A small image super-resolution model, trained from scratch.
Model: 1.06M parameters, 32-pixel images.
Rows from block 13, named by matrix and row number. Rows with one number belong to one attention dimension. Each number is 50 + 12 x the weight over its row's rms, rounded and kept within 0 to 99. All counts start at 0. After the name is the row's rms in percent of the matrix's.
# v: window attention value (model.blocks.13.attn.v.weight, 48x80), inputs 0-79
# proj: window attention output (model.blocks.13.attn.proj.weight, 80x48, transposed), outputs 0-79
v.2 082:50 50 50 50 75 50 50 50 99 50 50 57 76 50 50 50 50 50 50 50 50 50 50 50 50 50 27 44 50 50 43 50 50 40 50 50 50 50 50 88 50 73 50 25 38 50 50 50 50 50 50 58 28 50 50 50 50 50 50 50 26 40 50 50 18 50 50 50 50 50 50 40 58 50 50 50 50 50 50 50
proj.2 112:50 42 50 58 34 50 50 50 33 50 50 61 50 43 50 58 50 50 50 49 71 50 50 50 50 99 50 48 50 84 58 50 40 60 50 50 71 50 50 32 50 24 39 50 73 50 21 50 50 50 50 50 50 63 50 50 50 33 69 50 61 65 69 44 60 64 50 50 50 50 81 50 50 50 50 50 50 50 55 50
v.3 103:41 50 50 68 31 50 61 50 69 91 42 50 76 61 50 38 50 50 39 50 50 50 36 50 50 50 50 50 50 50 50 50 51 50 50 50 50 50 50 50 50 42 74 33 50 26 50 50 50 50 80 63 43 50 57 50 50 50 50 50 50 64 50 74 85 50 50 50 62 65 56 50 50 50 50 79 50 50 39 14
proj.3 109:19 73 50 30 66 50 51 73 50 25 74 50 45 50 30 50 50 50 50 50 42 45 50 50 50 50 50 50 50 50 48 50 50 50 50 31 68 50 50 50 50 50 37 50 50 50 50 38 50 50 50 50 60 50 35 50 25 50 50 50 50 50 50 50 30 50 50 89 50 50 50 47 23 50 45 50 50 82 50 87
v.4 115:48 50 50 33 50 50 50 50 43 50 29 50 73 50 50 76 67 50 46 41 50 77 41 67 50 50 50 50 50 50 50 50 50 50 50 50 31 50 50 46 08 50 67 66 64 50 81 50 50 50 89 50 50 37 64 50 50 50 50 50 50 50 50 50 78 50 50 50 50 27 50 62 50 50 37 50 50 50 71 66
proj.4 076:50 50 50 65 50 31 50 50 50 50 80 50 37 50 32 16 50 50 50 50 54 50 76 50 50 50 50 50 50 37 50 50 50 50 50 50 50 50 50 50 50 63 50 50 00 65 50 50 50 50 21 50 52 50 39 50 50 50 50 50 50 50 50 50 22 50 50 50 50 50 50 50 50 50 50 50 50 64 50 33
v.5 081:50 73 50 40 50 50 50 50 07 50 29 50 50 50 50 50 83 50 43 50 50 50 50 50 50 50 50 50 50 50 50 35 50 50 50 50 62 50 50 74 50 50 73 67 50 50 50 19 50 84 50 50 50 50 39 50 50 50 68 50 50 68 50 50 50 59 50 50 45 50 50 50 47 50 39 50 50 08 50 79
proj.5 098:50 20 50 50 47 50 81 50 62 17 63 50 35 50 50 50 44 50 50 50 47 50 50 50 56 50 58 50 46 50 63 60 36 50 50 50 01 50 50 50 50 50 21 50 50 50 50 71 50 41 50 50 50 50 59 50 50 50 23 50 50 50 50 50 50 50 50 50 48 50 50 50 50 50 50 50 50 99 50 32
v.6 077:50 17 50 50 79 25 41 50 99 31 61 50 30 50 50 50 29 50 50 50 50 59 50 50 50 50 50 50 50 50 50 50 28 50 50 50 35 50 50 63 50 70 13 50 50 50 50 50 50 50 31 50 60 50 64 50 50 50 50 50 50 50 50 50 50 40 50 50 50 50 34 47 50 65 50 50 55 61 50 50
proj.6 085:50 48 49 50 50 60 50 50 27 71 31 86 80 50 70 50 50 50 50 50 56 50 50 50 50 50 23 50 50 50 60 41 65 50 50 50 65 83 50 33 64 50 79 44 76 50 47 76 50 50 50 66 52 50 50 50 69 50 50 51 50 50 50 50 50 87 44 50 50 50 50 50 50 50 50 50 50 50 40 41
v.7 111:50 50 50 37 50 50 03 50 35 50 50 38 34 66 50 50 50 50 50 50 50 50 50 50 50 50 56 50 50 83 50 50 25 54 50 50 50 50 50 30 33 50 20 63 61 50 50 50 43 50 50 34 55 50 94 06 50 50 50 50 50 50 50 50 50 50 50 50 50 50 50 50 50 50 50 50 50 50 50 71
proj.7 118:50 50 50 50 50 50 50 50 50 50 32 50 50 50 19 50 50 50 50 50 76 50 50 50 50 34 58 50 50 55 50 50 81 14 12 50 30 50 50 50 50 60 66 50 46 50 50 84 50 50 50 72 36 35 42 50 50 50 19 50 50 50 50 50 27 50 57 50 50 50 32 50 50 50 50 50 50 75 50 46
v.8 082:50 50 50 50 50 50 33 50 99 50 18 50 27 50 50 50 50 37 50 50 50 67 50 73 50 50 29 50 50 50 50 50 43 50 50 50 50 30 50 70 50 69 50 50 50 50 50 50 50 50 50 50 69 50 50 18 50 50 50 50 71 50 50 50 50 32 50 50 26 50 50 49 50 50 50 50 50 50 50 68
proj.8 118:50 50 50 70 29 69 50 50 23 50 50 50 54 49 50 77 50 48 49 50 50 50 50 50 50 73 50 50 46 43 69 50 73 55 40 50 50 50 50 38 17 50 69 33 61 50 50 50 50 75 50 50 46 50 50 50 50 50 50 69 50 60 69 50 50 62 45 50 52 50 50 56 63 37 50 50 62 90 12 50
v.9 111:50 50 50 32 60 50 50 19 43 50 50 50 23 60 50 25 49 50 64 50 50 50 50 50 50 50 69 50 50 50 66 50 40 63 50 71 19 50 67 28 20 50 25 79 50 50 50 50 50 50 50 39 56 50 50 50 56 50 50 50 50 50 50 44 50 28 50 50 89 50 42 50 50 50 50 50 50 50 73 60
proj.9 128:50 69 63 50 50 63 50 82 50 50 50 70 58 50 60 48 50 50 35 39 60 50 50 50 50 50 31 28 32 50 50 58 86 34 42 50 50 68 38 55 74 50 50 50 30 50 50 50 50 50 50 58 24 50 56 50 50 70 64 50 35 44 26 50 50 85 50 50 50 50 50 50 50 50 50 31 28 50 50 40
v.10 094:50 50 68 50 50 55 79 50 50 50 50 50 50 50 50 50 37 50 50 50 50 32 50 50 65 50 50 50 50 50 50 50 50 68 34 50 64 50 50 58 88 34 50 16 50 50 50 50 50 50 50 50 25 50 83 50 24 65 50 50 65 50 50 71 26 74 84 50 53 50 50 50 50 50 50 50 50 50 50 31
proj.10 071:50 50 50 17 50 50 50 50 63 50 50 50 50 50 50 50 48 50 50 50 30 50 50 50 50 50 50 50 50 50 50 30 50 50 50 50 50 50 50 30 50 50 50 50 76 50 50 81 79 50 99 50 88 50 30 50 50 50 50 50 50 50 50 50 50 28 50 50 50 50 50 25 50 50 50 50 50 50 50 67
v.11 114:13 36 50 58 50 59 50 50 50 50 50 50 56 50 50 50 50 50 50 50 50 50 50 50 50 50 50 92 50 50 50 50 50 50 50 36 50 50 50 50 64 33 50 50 50 50 50 50 50 50 50 60 32 83 99 51 22 50 50 50 50 59 50 55 50 50 50 50 50 50 50 50 50 17 50 50 50 50 50 13
proj.11 083:82 50 50 50 63 50 50 50 50 50 50 50 50 50 50 50 68 19 50 50 50 62 50 50 50 50 99 50 50 50 50 50 50 50 92 50 50 50 50 50 50 50 50 50 65 50 50 50 50 50 50 50 62 50 16 50 53 50 50 50 50 37 74 50 50 50 50 50 31 50 50 42 50 50 50 50 50 58 50 95
v.12 069:50 50 50 36 50 50 50 50 00 50 60 50 50 50 50 50 72 83 50 50 50 50 50 50 50 50 65 50 50 50 75 50 50 50 50 50 63 24 50 23 50 50 50 50 32 58 50 50 50 66 50 50 50 50 45 50 50 50 50 50 50 50 50 50 50 50 50 50 50 72 50 50 39 50 50 50 50 44 50 50
proj.12 055:50 50 50 50 50 50 50 50 93 50 50 50 50 59 50 50 50 35 48 50 19 50 50 50 50 50 50 50 50 50 31 50 50 50 50 50 50 50 50 77 50 50 50 50 50 50 50 50 50 50 50 50 50 50 50 50 50 50 50 61 50 00 50 50 50 00 50 50 50 50 50 50 50 50 50 50 50 50 59 50
v.13 139:29 50 50 50 50 52 50 50 25 50 65 50 84 50 50 73 37 50 50 50 50 50 50 50 50 50 50 50 50 50 50 50 50 50 38 50 41 50 50 50 60 50 66 50 52 20 50 25 50 50 62 50 50 50 99 50 42 50 50 50 54 50 50 50 38 46 71 50 50 42 50 50 50 50 31 50 28 66 50 58
proj.13 161:58 50 41 51 74 25 50 50 50 26 31 42 31 50 50 50 50 50 50 59 50 65 50 69 29 50 48 52 50 70 50 37 53 50 73 65 32 51 58 50 44 62 32 67 30 50 32 66 50 61 55 33 50 50 17 53 67 50 49 26 79 50 50 33 50 50 59 50 60 50 50 50 50 50 50 50 67 41 49 39
v.14 128:50 50 19 77 22 50 50 34 76 58 23 50 50 60 50 41 50 19 57 50 50 50 33 07 50 50 50 50 57 62 50 37 50 50 50 50 71 50 29 50 56 32 50 32 50 48 50 50 50 50 50 63 46 50 50 50 50 50 50 30 50 63 50 50 55 50 75 50 50 50 50 50 50 50 61 48 26 50 49 45
proj.14 123:50 50 50 50 50 50 27 57 50 43 83 50 50 36 00 61 50 71 37 50 81 18 50 69 50 50 50 50 50 50 50 69 50 50 45 50 50 50 50 50 50 50 50 50 50 50 50 61 50 50 75 50 50 72 45 50 50 50 52 63 50 70 50 50 50 50 50 67 50 50 50 27 50 50 50 50 50 50 50 79
v.15 103:50 58 67 50 50 71 50 50 60 50 38 50 83 50 50 74 70 50 35 50 50 50 50 50 50 50 50 54 50 50 50 61 50 39 50 50 50 50 50 75 71 50 72 50 50 50 50 50 50 50 50 81 29 22 50 86 50 50 50 50 50 50 92 50 50 50 50 31 50 50 73 50 50 47 38 50 50 36 50 50
proj.15 071:70 50 50 72 50 50 50 50 50 50 50 50 36 50 89 50 50 50 50 50 24 50 50 50 50 50 39 50 50 50 50 42 50 50 62 50 76 50 50 42 50 50 16 50 50 50 29 13 50 50 50 50 97 86 50 50 50 50 50 50 50 50 50 50 50 50 50 50 50 50 50 50 50 50 50 50 50 76 50 50
v.16 061:77 59 68 50 50 50 50 50 99 50 29 50 67 42 50 50 50 50 50 50 50 50 50 50 50 50 50 50 50 50 50 71 50 28 50 50 50 50 50 86 50 94 53 50 50 50 71 50 50 50 50 50 50 50 50 50 76 50 20 50 50 50 50 50 50 50 50 50 50 50 50 50 50 50 50 50 50 42 50 50
proj.16 060:50 50 50 77 42 70 50 50 40 66 50 50 50 50 95 50 50 50 50 51 01 50 50 50 50 50 50 50 50 50 50 50 50 56 50 50 92 50 50 38 50 50 50 50 81 50 24 50 83 50 50 50 50 50 50 50 50 50 50 50 50 50 73 50 50 50 50 50 50 50 50 50 50 50 50 50 58 68 50 50
v.17 091:59 65 50 50 50 70 50 50 83 50 50 80 62 29 50 89 75 50 50 50 50 70 50 50 50 50 41 50 56 50 33 50 50 18 50 50 50 19 50 78 50 50 73 50 50 50 50 50 50 50 50 50 50 50 24 50 50 50 50 50 50 50 50 50 50 50 50 50 31 50 50 50 50 50 53 50 50 50 78 64
proj.17 131:74 37 50 63 26 50 54 50 41 54 50 50 50 35 66 50 37 50 50 50 50 50 50 50 50 50 70 80 43 50 50 57 55 71 50 50 50 50 50 34 50 50 33 50 50 42 50 50 27 65 50 50 59 50 71 50 50 50 50 85 59 50 50 50 51 46 50 50 50 87 62 50 69 50 83 75 50 50 28 43
v.18 085:50 50 50 50 16 50 32 50 12 50 49 32 50 50 50 50 50 12 50 65 50 50 50 50 50 50 63 50 50 50 73 75 50 50 50 73 50 50 50 21 20 50 50 50 50 50 50 50 50 50 50 50 82 71 50 39 66 50 50 50 77 50 50 50 50 54 50 50 50 72 50 50 50 50 50 50 50 50 50 50
proj.18 108:12 64 50 50 63 50 50 50 56 50 66 50 50 50 69 50 50 50 50 50 18 50 45 50 18 50 50 50 50 50 47 50 60 31 56 24 73 50 74 56 50 50 50 50 50 50 50 50 67 88 46 50 35 28 50 50 48 50 50 46 39 30 46 50 31 26 50 50 50 27 50 50 50 50 50 50 50 50 50 61
v.19 078:50 50 50 50 50 50 94 50 50 50 50 50 50 50 50 50 50 50 50 73 50 32 50 50 50 50 72 96 50 50 53 50 50 50 50 50 81 50 50 50 50 50 66 50 50 50 50 50 50 50 50 50 50 75 50 64 50 50 50 50 50 50 50 50 50 50 50 50 81 92 50 59 50 50 50 50 50 50 50 14
proj.19 044:50 50 50 50 50 50 50 50 50 50 50 50 50 50 94 50 50 50 50 50 05 50 50 50 50 50 50 50 50 50 22 35 50 50 50 50 50 50 50 50 50 50 50 50 95 50 50 50 50 50 50 50 46 50 50 50 50 50 50 50 50 50 50 50 50 50 50 50 50 50 50 20 50 50 50 50 50 50 50 99
v.20 080:50 33 80 32 71 24 50 50 00 36 70 50 43 50 50 25 50 50 50 50 50 24 50 50 50 50 64 50 50 50 74 50 50 68 50 50 50 50 50 21 50 50 29 60 50 50 35 50 50 50 50 50 50 50 50 50 27 50 50 50 23 50 50 50 50 50 50 50 67 50 50 50 50 50 50 50 50 50 50 50
proj.20 100:50 60 50 37 50 50 50 50 64 50 29 58 50 59 50 50 50 50 50 50 64 90 50 50 50 27 35 32 50 50 50 42 50 16 50 50 50 50 50 58 50 50 64 50 50 50 50 50 50 19 50 71 50 50 50 50 50 82 50 14 50 19 62 50 50 50 50 50 50 50 50 50 50 50 50 27 50 50 77 38
v.21 067:50 50 67 50 50 50 50 50 36 50 50 50 50 50 50 50 94 50 29 50 50 50 50 50 50 50 50 89 50 50 50 50 76 50 50 50 50 50 50 50 50 47 79 50 50 50 50 50 50 86 50 50 34 50 31 50 50 50 50 50 50 78 50 50 50 50 50 50 50 69 50 50 41 50 50 50 50 36 50 02
proj.21 062:50 50 50 50 50 50 50 50 59 50 50 50 50 50 50 50 50 50 74 50 41 50 50 50 50 50 99 50 50 50 50 50 38 50 50 50 50 50 50 50 50 50 36 50 50 50 50 50 50 42 50 50 56 50 50 50 50 50 50 50 50 48 00 50 50 50 50 50 50 50 50 50 50 50 50 50 50 49 50 96
v.22 089:50 50 50 50 50 50 57 50 26 50 61 50 50 50 50 10 50 50 50 69 50 31 50 16 50 24 52 50 50 50 50 38 66 72 63 35 80 59 50 38 50 30 46 50 50 50 24 50 50 50 50 50 26 69 50 54 50 50 50 50 35 64 50 50 50 50 50 50 63 50 50 50 50 39 70 50 50 50 50 17
proj.22 081:50 50 50 42 40 50 36 50 59 59 50 50 50 50 50 50 50 28 50 50 68 50 50 50 50 50 70 50 50 71 50 50 26 20 50 50 29 48 50 59 50 31 50 50 62 50 41 46 50 07 50 50 50 50 50 50 50 50 50 50 83 50 50 50 50 37 50 50 50 50 68 41 47 50 29 27 50 30 50 93
v.23 113:50 67 55 38 53 50 50 50 45 30 50 50 50 45 50 74 88 50 35 39 50 60 50 70 50 50 50 50 50 50 79 50 50 50 33 50 26 32 50 68 23 82 60 50 50 50 76 22 50 50 50 50 50 50 50 48 60 50 50 48 56 50 50 50 50 50 64 50 50 31 38 50 50 50 50 50 50 43 57 84
proj.23 100:50 50 50 80 25 50 67 50 50 63 72 68 50 50 72 50 38 50 50 57 28 50 50 50 50 50 50 50 50 50 50 50 50 50 50 50 62 76 58 36 50 50 33 50 41 50 13 73 50 50 33 50 50 37 50 50 50 54 34 50 09 36 50 50 50 50 50 50 65 50 50 50 50 50 50 71 50 69 50 26
v.24 081:50 50 50 50 50 28 50 50 72 25 50 50 09 50 50 50 08 50 57 50 50 50 50 50 50 50 23 50 50 50 45 50 50 23 50 50 50 50 50 50 50 53 23 55 50 50 24 50 50 50 50 50 50 50 50 50 50 50 50 50 50 50 26 21 48 50 50 50 16 26 50 50 50 50 50 50 50 61 50 61
proj.24 080:50 50 50 50 50 50 50 02 35 77 15 13 78 50 34 50 62 50 50 50 70 50 50 50 50 50 50 50 50 50 55 49 50 50 50 50 50 50 50 50 50 50 74 50 50 50 50 50 50 50 50 26 43 50 50 50 50 50 50 50 50 71 50 11 36 50 50 50 50 50 50 50 68 50 50 50 50 58 50 35
v.25 090:50 30 50 50 50 50 50 50 82 44 76 50 50 50 50 50 50 50 50 37 50 50 50 50 50 50 34 50 50 50 29 38 44 59 50 50 28 50 50 66 50 50 27 50 55 32 50 50 50 06 36 27 31 50 62 50 34 43 50 64 24 33 50 24 50 41 50 42 50 31 50 31 63 50 50 50 50 67 50 50
proj.25 064:69 50 50 50 50 50 50 50 40 50 12 50 50 50 15 50 50 50 50 50 99 50 50 50 50 50 50 50 50 50 55 50 50 50 65 50 50 50 50 37 50 50 50 50 50 50 50 50 18 50 31 50 50 56 50 21 50 50 50 50 74 50 50 50 50 78 50 50 50 53 50 50 50 50 50 50 50 17 50 29
v.26 116:50 50 50 64 27 67 73 50 50 61 50 50 50 57 50 26 18 50 64 69 50 44 50 24 50 50 50 50 50 50 20 36 53 68 72 50 79 50 50 50 50 13 50 41 50 48 28 50 50 50 50 50 32 50 37 61 37 50 50 50 45 59 50 79 37 50 50 50 50 50 50 50 50 50 50 55 50 50 50 34
proj.26 104:50 41 50 20 50 50 30 50 58 29 50 27 50 40 13 68 66 50 50 36 70 50 50 50 81 50 50 50 50 55 50 57 35 50 42 50 18 50 49 50 50 50 41 50 50 50 68 26 76 50 50 50 50 60 50 50 50 50 75 50 50 76 50 50 50 50 50 50 43 50 50 50 50 50 39 33 42 50 50 71
v.27 092:50 50 50 50 19 76 58 50 12 77 43 50 59 50 50 50 73 54 50 82 50 50 10 50 50 50 50 50 50 25 50 50 50 50 50 50 61 50 50 33 50 30 70 50 50 50 50 50 50 50 50 50 50 50 37 72 50 50 50 50 50 61 50 72 55 50 50 50 50 50 64 50 50 50 50 50 29 33 50 32
proj.27 100:50 50 50 42 73 50 50 50 63 13 78 50 35 50 40 50 50 50 50 08 50 50 50 50 55 50 73 50 50 50 50 50 40 50 50 50 50 50 50 65 50 50 26 50 17 50 77 06 50 50 50 48 64 50 50 50 50 60 50 50 50 46 50 50 50 64 50 50 50 50 50 50 50 50 50 50 50 50 50 77
v.28 105:50 50 50 29 31 50 50 40 31 50 32 50 50 47 50 50 50 50 50 50 50 68 50 50 50 50 75 50 50 75 80 50 50 50 50 50 43 50 50 50 43 50 24 50 52 50 63 50 50 50 50 50 38 50 69 32 35 50 50 50 65 79 50 50 50 50 97 50 50 50 50 50 50 50 50 34 76 16 50 50
proj.28 142:51 63 56 50 50 61 50 55 61 50 61 76 63 29 50 50 48 50 50 50 54 45 70 37 50 50 50 50 25 50 50 46 50 50 19 50 35 50 50 44 59 74 55 38 47 60 75 76 87 50 50 50 77 50 28 50 61 67 48 50 44 37 50 61 39 50 23 50 50 50 28 42 50 50 50 50 50 50 37 43
v.29 144:50 50 50 50 14 50 26 50 67 68 50 53 50 50 50 50 31 50 67 68 50 68 50 50 38 76 50 66 50 55 50 56 50 50 50 50 50 59 50 14 50 50 22 67 57 32 50 71 35 50 50 50 24 50 59 43 38 50 50 16 50 45 55 50 50 69 50 50 50 50 73 50 50 50 50 50 50 50 50 50
proj.29 197:50 56 69 62 65 61 50 59 47 50 50 68 50 50 44 60 54 39 50 42 63 28 50 10 50 41 70 27 51 50 50 39 59 47 33 50 50 39 50 60 50 50 61 33 46 70 53 38 83 58 50 58 76 50 50 65 50 63 77 61 30 84 50 50 50 39 49 50 46 50 43 50 50 50 50 55 50 46 50 50
v.30 096:50 50 61 50 50 22 50 50 74 50 50 50 50 50 50 50 50 50 50 28 50 50 50 50 42 50 36 50 20 50 50 68 50 50 50 50 24 75 50 63 27 50 28 50 50 31 50 50 50 36 15 50 29 50 61 50 50 50 40 50 20 24 50 50 50 50 50 50 50 50 50 26 72 50 50 50 50 50 50 74
proj.30 078:50 66 50 56 50 50 50 50 35 57 50 50 50 50 78 50 50 50 50 50 61 50 50 50 50 50 50 50 86 50 50 35 50 50 82 50 99 50 50 33 50 50 50 50 66 50 15 50 50 50 50 50 50 50 50 50 50 50 50 50 50 50 50 50 50 50 50 50 50 50 50 50 50 50 50 50 50 50 50 00
v.31 134:50 50 41 58 50 50 50 50 66 50 50 50 50 50 50 41 85 50 50 50 50 62 50 33 50 50 53 54 50 50 50 50 61 50 50 50 50 50 50 28 25 50 50 50 76 50 50 68 84 50 50 25 50 50 09 50 59 65 50 29 71 50 72 50 50 50 46 83 37 50 50 50 50 50 50 50 50 50 50 23
proj.31 108:50 50 50 50 50 50 50 50 50 82 72 27 68 50 50 50 35 50 50 50 50 50 50 50 50 50 50 50 40 50 50 50 40 50 50 50 50 50 50 50 50 50 50 33 15 50 50 50 04 50 50 93 50 50 79 50 35 50 50 50 50 41 50 50 50 50 50 50 50 50 50 50 50 50 50 50 50 50 50 95
v.32 105:50 50 50 50 50 50 64 50 37 50 87 50 50 50 50 33 75 51 39 50 50 08 50 34 50 50 50 50 45 50 50 50 50 50 50 50 59 79 50 60 65 50 50 50 31 50 30 50 50 50 50 50 41 48 49 50 50 50 50 50 50 50 23 50 50 50 50 27 50 50 50 20 13 50 50 50 50 50 50 17
proj.32 075:50 50 50 00 50 50 50 30 60 50 50 50 50 50 80 50 50 38 89 50 26 50 50 50 50 50 50 50 50 70 50 26 50 50 50 50 50 50 50 50 50 31 45 50 77 50 50 50 47 50 50 50 50 50 50 50 50 50 50 40 70 31 50 50 50 50 50 50 50 50 50 50 50 50 50 50 50 50 50 94
v.33 128:50 50 65 60 50 50 63 53 68 50 50 50 94 50 50 50 78 26 40 50 50 50 50 50 82 50 50 86 50 50 50 60 50 50 16 50 50 50 50 50 50 50 71 32 50 50 50 50 50 50 50 46 35 63 50 50 30 50 50 75 50 50 50 50 50 50 50 50 50 59 50 50 50 50 51 50 50 50 50 11
proj.33 122:50 50 23 50 50 50 50 50 50 50 50 50 42 50 61 50 50 50 68 55 32 50 50 50 50 50 50 50 50 50 50 26 50 50 85 50 95 14 79 44 50 50 40 50 67 50 46 50 50 50 65 50 58 50 45 50 50 50 68 50 50 43 50 88 50 50 50 50 50 50 50 48 50 35 50 57 50 44 50 82
v.34 084:50 50 57 50 71 50 50 50 71 38 50 70 50 50 50 50 50 50 58 27 50 79 50 45 50 50 39 50 50 50 37 50 50 50 50 50 22 50 50 76 50 50 33 50 50 34 50 50 50 50 50 50 20 50 73 50 08 50 50 50 17 50 50 50 07 50 50 54 50 36 50 50 50 50 50 50 50 50 50 50
proj.34 099:69 50 50 50 50 50 50 50 46 50 21 47 50 43 33 50 50 50 50 50 85 50 56 50 67 50 50 50 50 50 53 50 15 54 57 50 50 50 28 35 59 50 50 50 50 50 50 56 50 00 50 50 68 61 40 42 50 50 50 53 56 50 50 50 93 71 47 50 41 50 50 50 50 50 50 50 50 50 50 30
v.35 106:50 50 34 50 50 50 50 50 24 35 50 50 44 50 50 50 45 50 73 50 50 50 67 50 68 50 69 50 50 62 64 50 50 57 50 50 50 50 50 28 50 20 24 50 50 50 50 50 50 50 50 27 50 50 65 10 50 50 50 50 77 50 50 80 50 50 90 50 50 50 30 50 30 50 50 50 50 50 50 50
proj.35 118:54 71 53 30 50 50 50 50 59 77 50 50 50 50 30 50 50 50 50 50 49 50 50 50 50 27 40 45 50 41 50 43 52 50 50 50 28 50 50 50 50 99 81 33 56 54 79 87 65 50 50 50 50 45 51 50 50 50 50 50 45 37 50 72 50 46 39 50 50 50 50 50 70 50 50 50 50 50 50 72
v.36 143:36 28 64 23 74 33 50 50 40 47 50 50 68 50 50 50 75 90 39 41 50 71 45 60 50 50 50 50 50 50 45 50 50 50 40 50 36 50 50 39 43 30 43 71 63 50 50 50 50 50 50 36 19 50 50 50 34 50 50 50 37 34 50 38 70 35 50 36 25 46 50 40 50 50 36 50 54 37 50 58
proj.36 155:72 60 50 57 50 50 64 50 50 50 50 54 40 50 29 45 41 33 61 60 74 24 53 48 67 35 52 50 50 50 51 37 43 36 58 72 30 48 50 50 83 60 47 34 31 53 50 52 29 37 32 77 75 50 53 47 66 62 50 44 50 52 43 58 42 71 42 50 50 69 51 50 40 50 50 42 46 57 63 33
v.37 083:50 59 50 77 33 76 50 50 75 50 30 50 50 50 50 50 43 50 50 50 50 50 50 50 50 50 50 64 50 50 50 50 50 63 50 81 68 50 50 84 74 50 75 50 50 50 50 29 50 99 50 50 50 50 63 50 50 50 50 50 69 50 50 56 50 50 50 50 50 50 50 50 50 50 50 50 50 50 81 50
proj.37 052:50 18 50 50 50 50 50 50 50 50 50 50 50 50 76 50 50 50 50 50 00 50 50 50 50 50 50 50 50 50 50 50 50 50 50 50 50 50 50 25 50 50 31 50 78 50 50 50 50 99 50 50 50 50 29 50 50 50 50 50 50 50 50 50 50 50 50 50 50 50 50 50 50 50 50 50 50 91 50 65
v.38 097:62 39 50 49 50 22 50 50 38 50 85 50 34 58 50 50 63 50 50 50 50 31 50 50 50 50 50 50 50 50 23 50 50 62 64 50 50 63 50 45 50 50 33 70 35 50 22 72 50 50 50 50 50 50 00 50 50 50 50 50 24 50 35 50 61 50 34 50 50 50 50 26 26 50 48 50 50 50 50 50
proj.38 044:50 50 50 00 50 50 50 50 50 50 50 50 50 50 35 50 50 50 50 50 87 50 50 50 50 50 50 50 50 50 50 50 50 50 50 50 50 50 47 50 50 50 50 56 50 50 50 24 50 50 00 50 50 50 99 50 50 50 50 50 50 50 50 50 50 50 50 50 50 50 50 50 50 50 50 50 20 50 50 50
v.39 103:50 63 50 73 50 50 50 50 42 50 22 50 35 24 50 50 50 37 50 50 33 50 50 50 50 50 67 51 50 50 68 50 50 50 50 79 50 21 50 50 42 50 50 67 50 66 82 50 50 50 50 50 83 50 50 54 72 57 50 50 63 70 58 64 50 50 66 65 50 50 50 66 50 50 50 50 50 39 86 50
proj.39 067:50 50 50 50 50 50 50 50 50 52 79 50 50 50 99 50 50 50 50 50 00 50 50 50 50 50 50 50 50 35 50 50 50 29 50 09 50 50 50 50 50 50 50 50 50 50 50 50 73 50 50 50 34 50 50 66 50 50 50 50 50 50 50 50 50 50 50 50 50 50 50 50 67 50 50 50 50 69 50 50
v.40 075:50 50 25 50 50 83 50 50 11 67 50 50 75 50 50 50 50 50 50 50 50 50 50 50 50 58 68 50 50 50 50 50 50 50 50 50 76 50 50 50 50 39 83 50 50 50 50 50 50 50 50 50 50 50 32 50 50 50 50 50 74 50 50 95 50 50 50 85 50 50 50 50 50 50 50 72 27 50 50 50
proj.40 097:50 50 50 50 50 46 50 50 64 29 99 50 16 50 19 50 50 50 50 50 45 50 50 50 50 50 50 50 35 50 50 67 50 50 47 50 14 50 88 52 21 50 34 64 38 50 50 50 50 50 63 50 50 41 50 50 34 50 40 50 50 50 50 50 50 50 50 50 76 50 50 50 50 50 50 50 50 50 50 67
v.41 106:61 50 50 50 50 70 50 50 62 32 50 50 27 23 50 50 49 50 50 50 50 61 50 50 50 50 50 55 50 59 63 89 50 50 50 78 50 35 50 77 50 67 50 50 50 50 66 50 50 50 50 50 75 50 55 50 73 75 50 50 63 79 70 50 40 50 65 57 50 50 50 78 50 50 50 50 76 50 50 50
proj.41 047:50 50 50 50 50 50 50 50 50 53 50 50 68 50 99 50 50 50 50 50 00 50 50 50 50 50 50 50 50 50 50 50 50 50 50 50 50 50 50 50 50 50 50 50 50 50 50 66 50 50 50 50 50 50 50 50 50 50 50 50 50 50 50 50 50 50 50 50 50 50 50 50 50 50 50 50 50 41 50 50
v.42 066:50 50 50 50 50 50 31 50 91 50 08 50 50 46 50 50 53 50 50 50 50 69 50 68 50 50 25 50 56 50 50 50 84 16 50 50 50 50 50 50 50 87 50 50 50 50 50 50 50 50 50 50 50 50 50 50 76 50 50 50 50 50 50 50 50 50 50 50 17 50 50 50 50 50 50 50 50 50 65 76
proj.42 048:50 50 50 99 50 50 50 50 27 80 50 50 50 50 58 50 50 50 50 50 35 50 50 50 50 50 50 50 50 50 50 50 50 50 50 50 50 50 50 50 50 50 50 50 50 50 50 98 50 50 50 50 50 50 50 50 50 50 50 50 50 50 50 50 50 50 50 50 50 50 50 50 50 50 50 50 50 94 50 31
v.43 064:50 50 50 50 23 50 50 50 06 50 50 50 50 50 50 50 50 50 50 83 50 46 50 50 50 50 57 50 50 37 50 50 65 50 70 50 50 50 50 12 50 30 42 61 26 50 50 71 50 50 50 50 17 50 12 50 50 50 50 50 40 50 50 50 50 84 50 50 50 50 50 50 50 50 49 50 50 50 50 39
proj.43 089:54 50 50 27 60 50 50 50 62 50 41 50 45 50 37 50 50 38 50 42 70 50 50 50 51 23 56 50 50 50 50 50 07 76 48 50 50 50 43 63 50 50 50 47 50 50 53 14 50 20 50 50 59 50 62 50 50 63 85 33 28 50 31 50 50 21 50 50 50 50 50 50 50 50 50 27 50 50 50 50
v.44 082:50 50 50 59 50 50 27 36 99 50 50 50 50 50 50 50 21 20 50 50 50 50 50 63 50 50 50 50 50 50 50 50 50 50 50 50 34 50 50 50 50 80 29 33 50 41 50 50 50 37 50 50 50 50 71 50 50 50 36 50 50 28 50 29 50 50 50 50 50 50 50 28 70 50 50 50 50 69 50 50
proj.44 077:50 61 50 55 79 50 50 98 28 81 50 50 50 50 50 50 50 66 50 50 78 50 50 50 50 50 33 50 50 50 50 50 72 50 71 50 87 50 50 32 50 50 67 50 65 50 18 50 50 50 50 50 50 50 25 50 50 50 50 50 50 50 50 50 50 50 50 50 38 50 50 50 50 27 50 50 50 50 50 50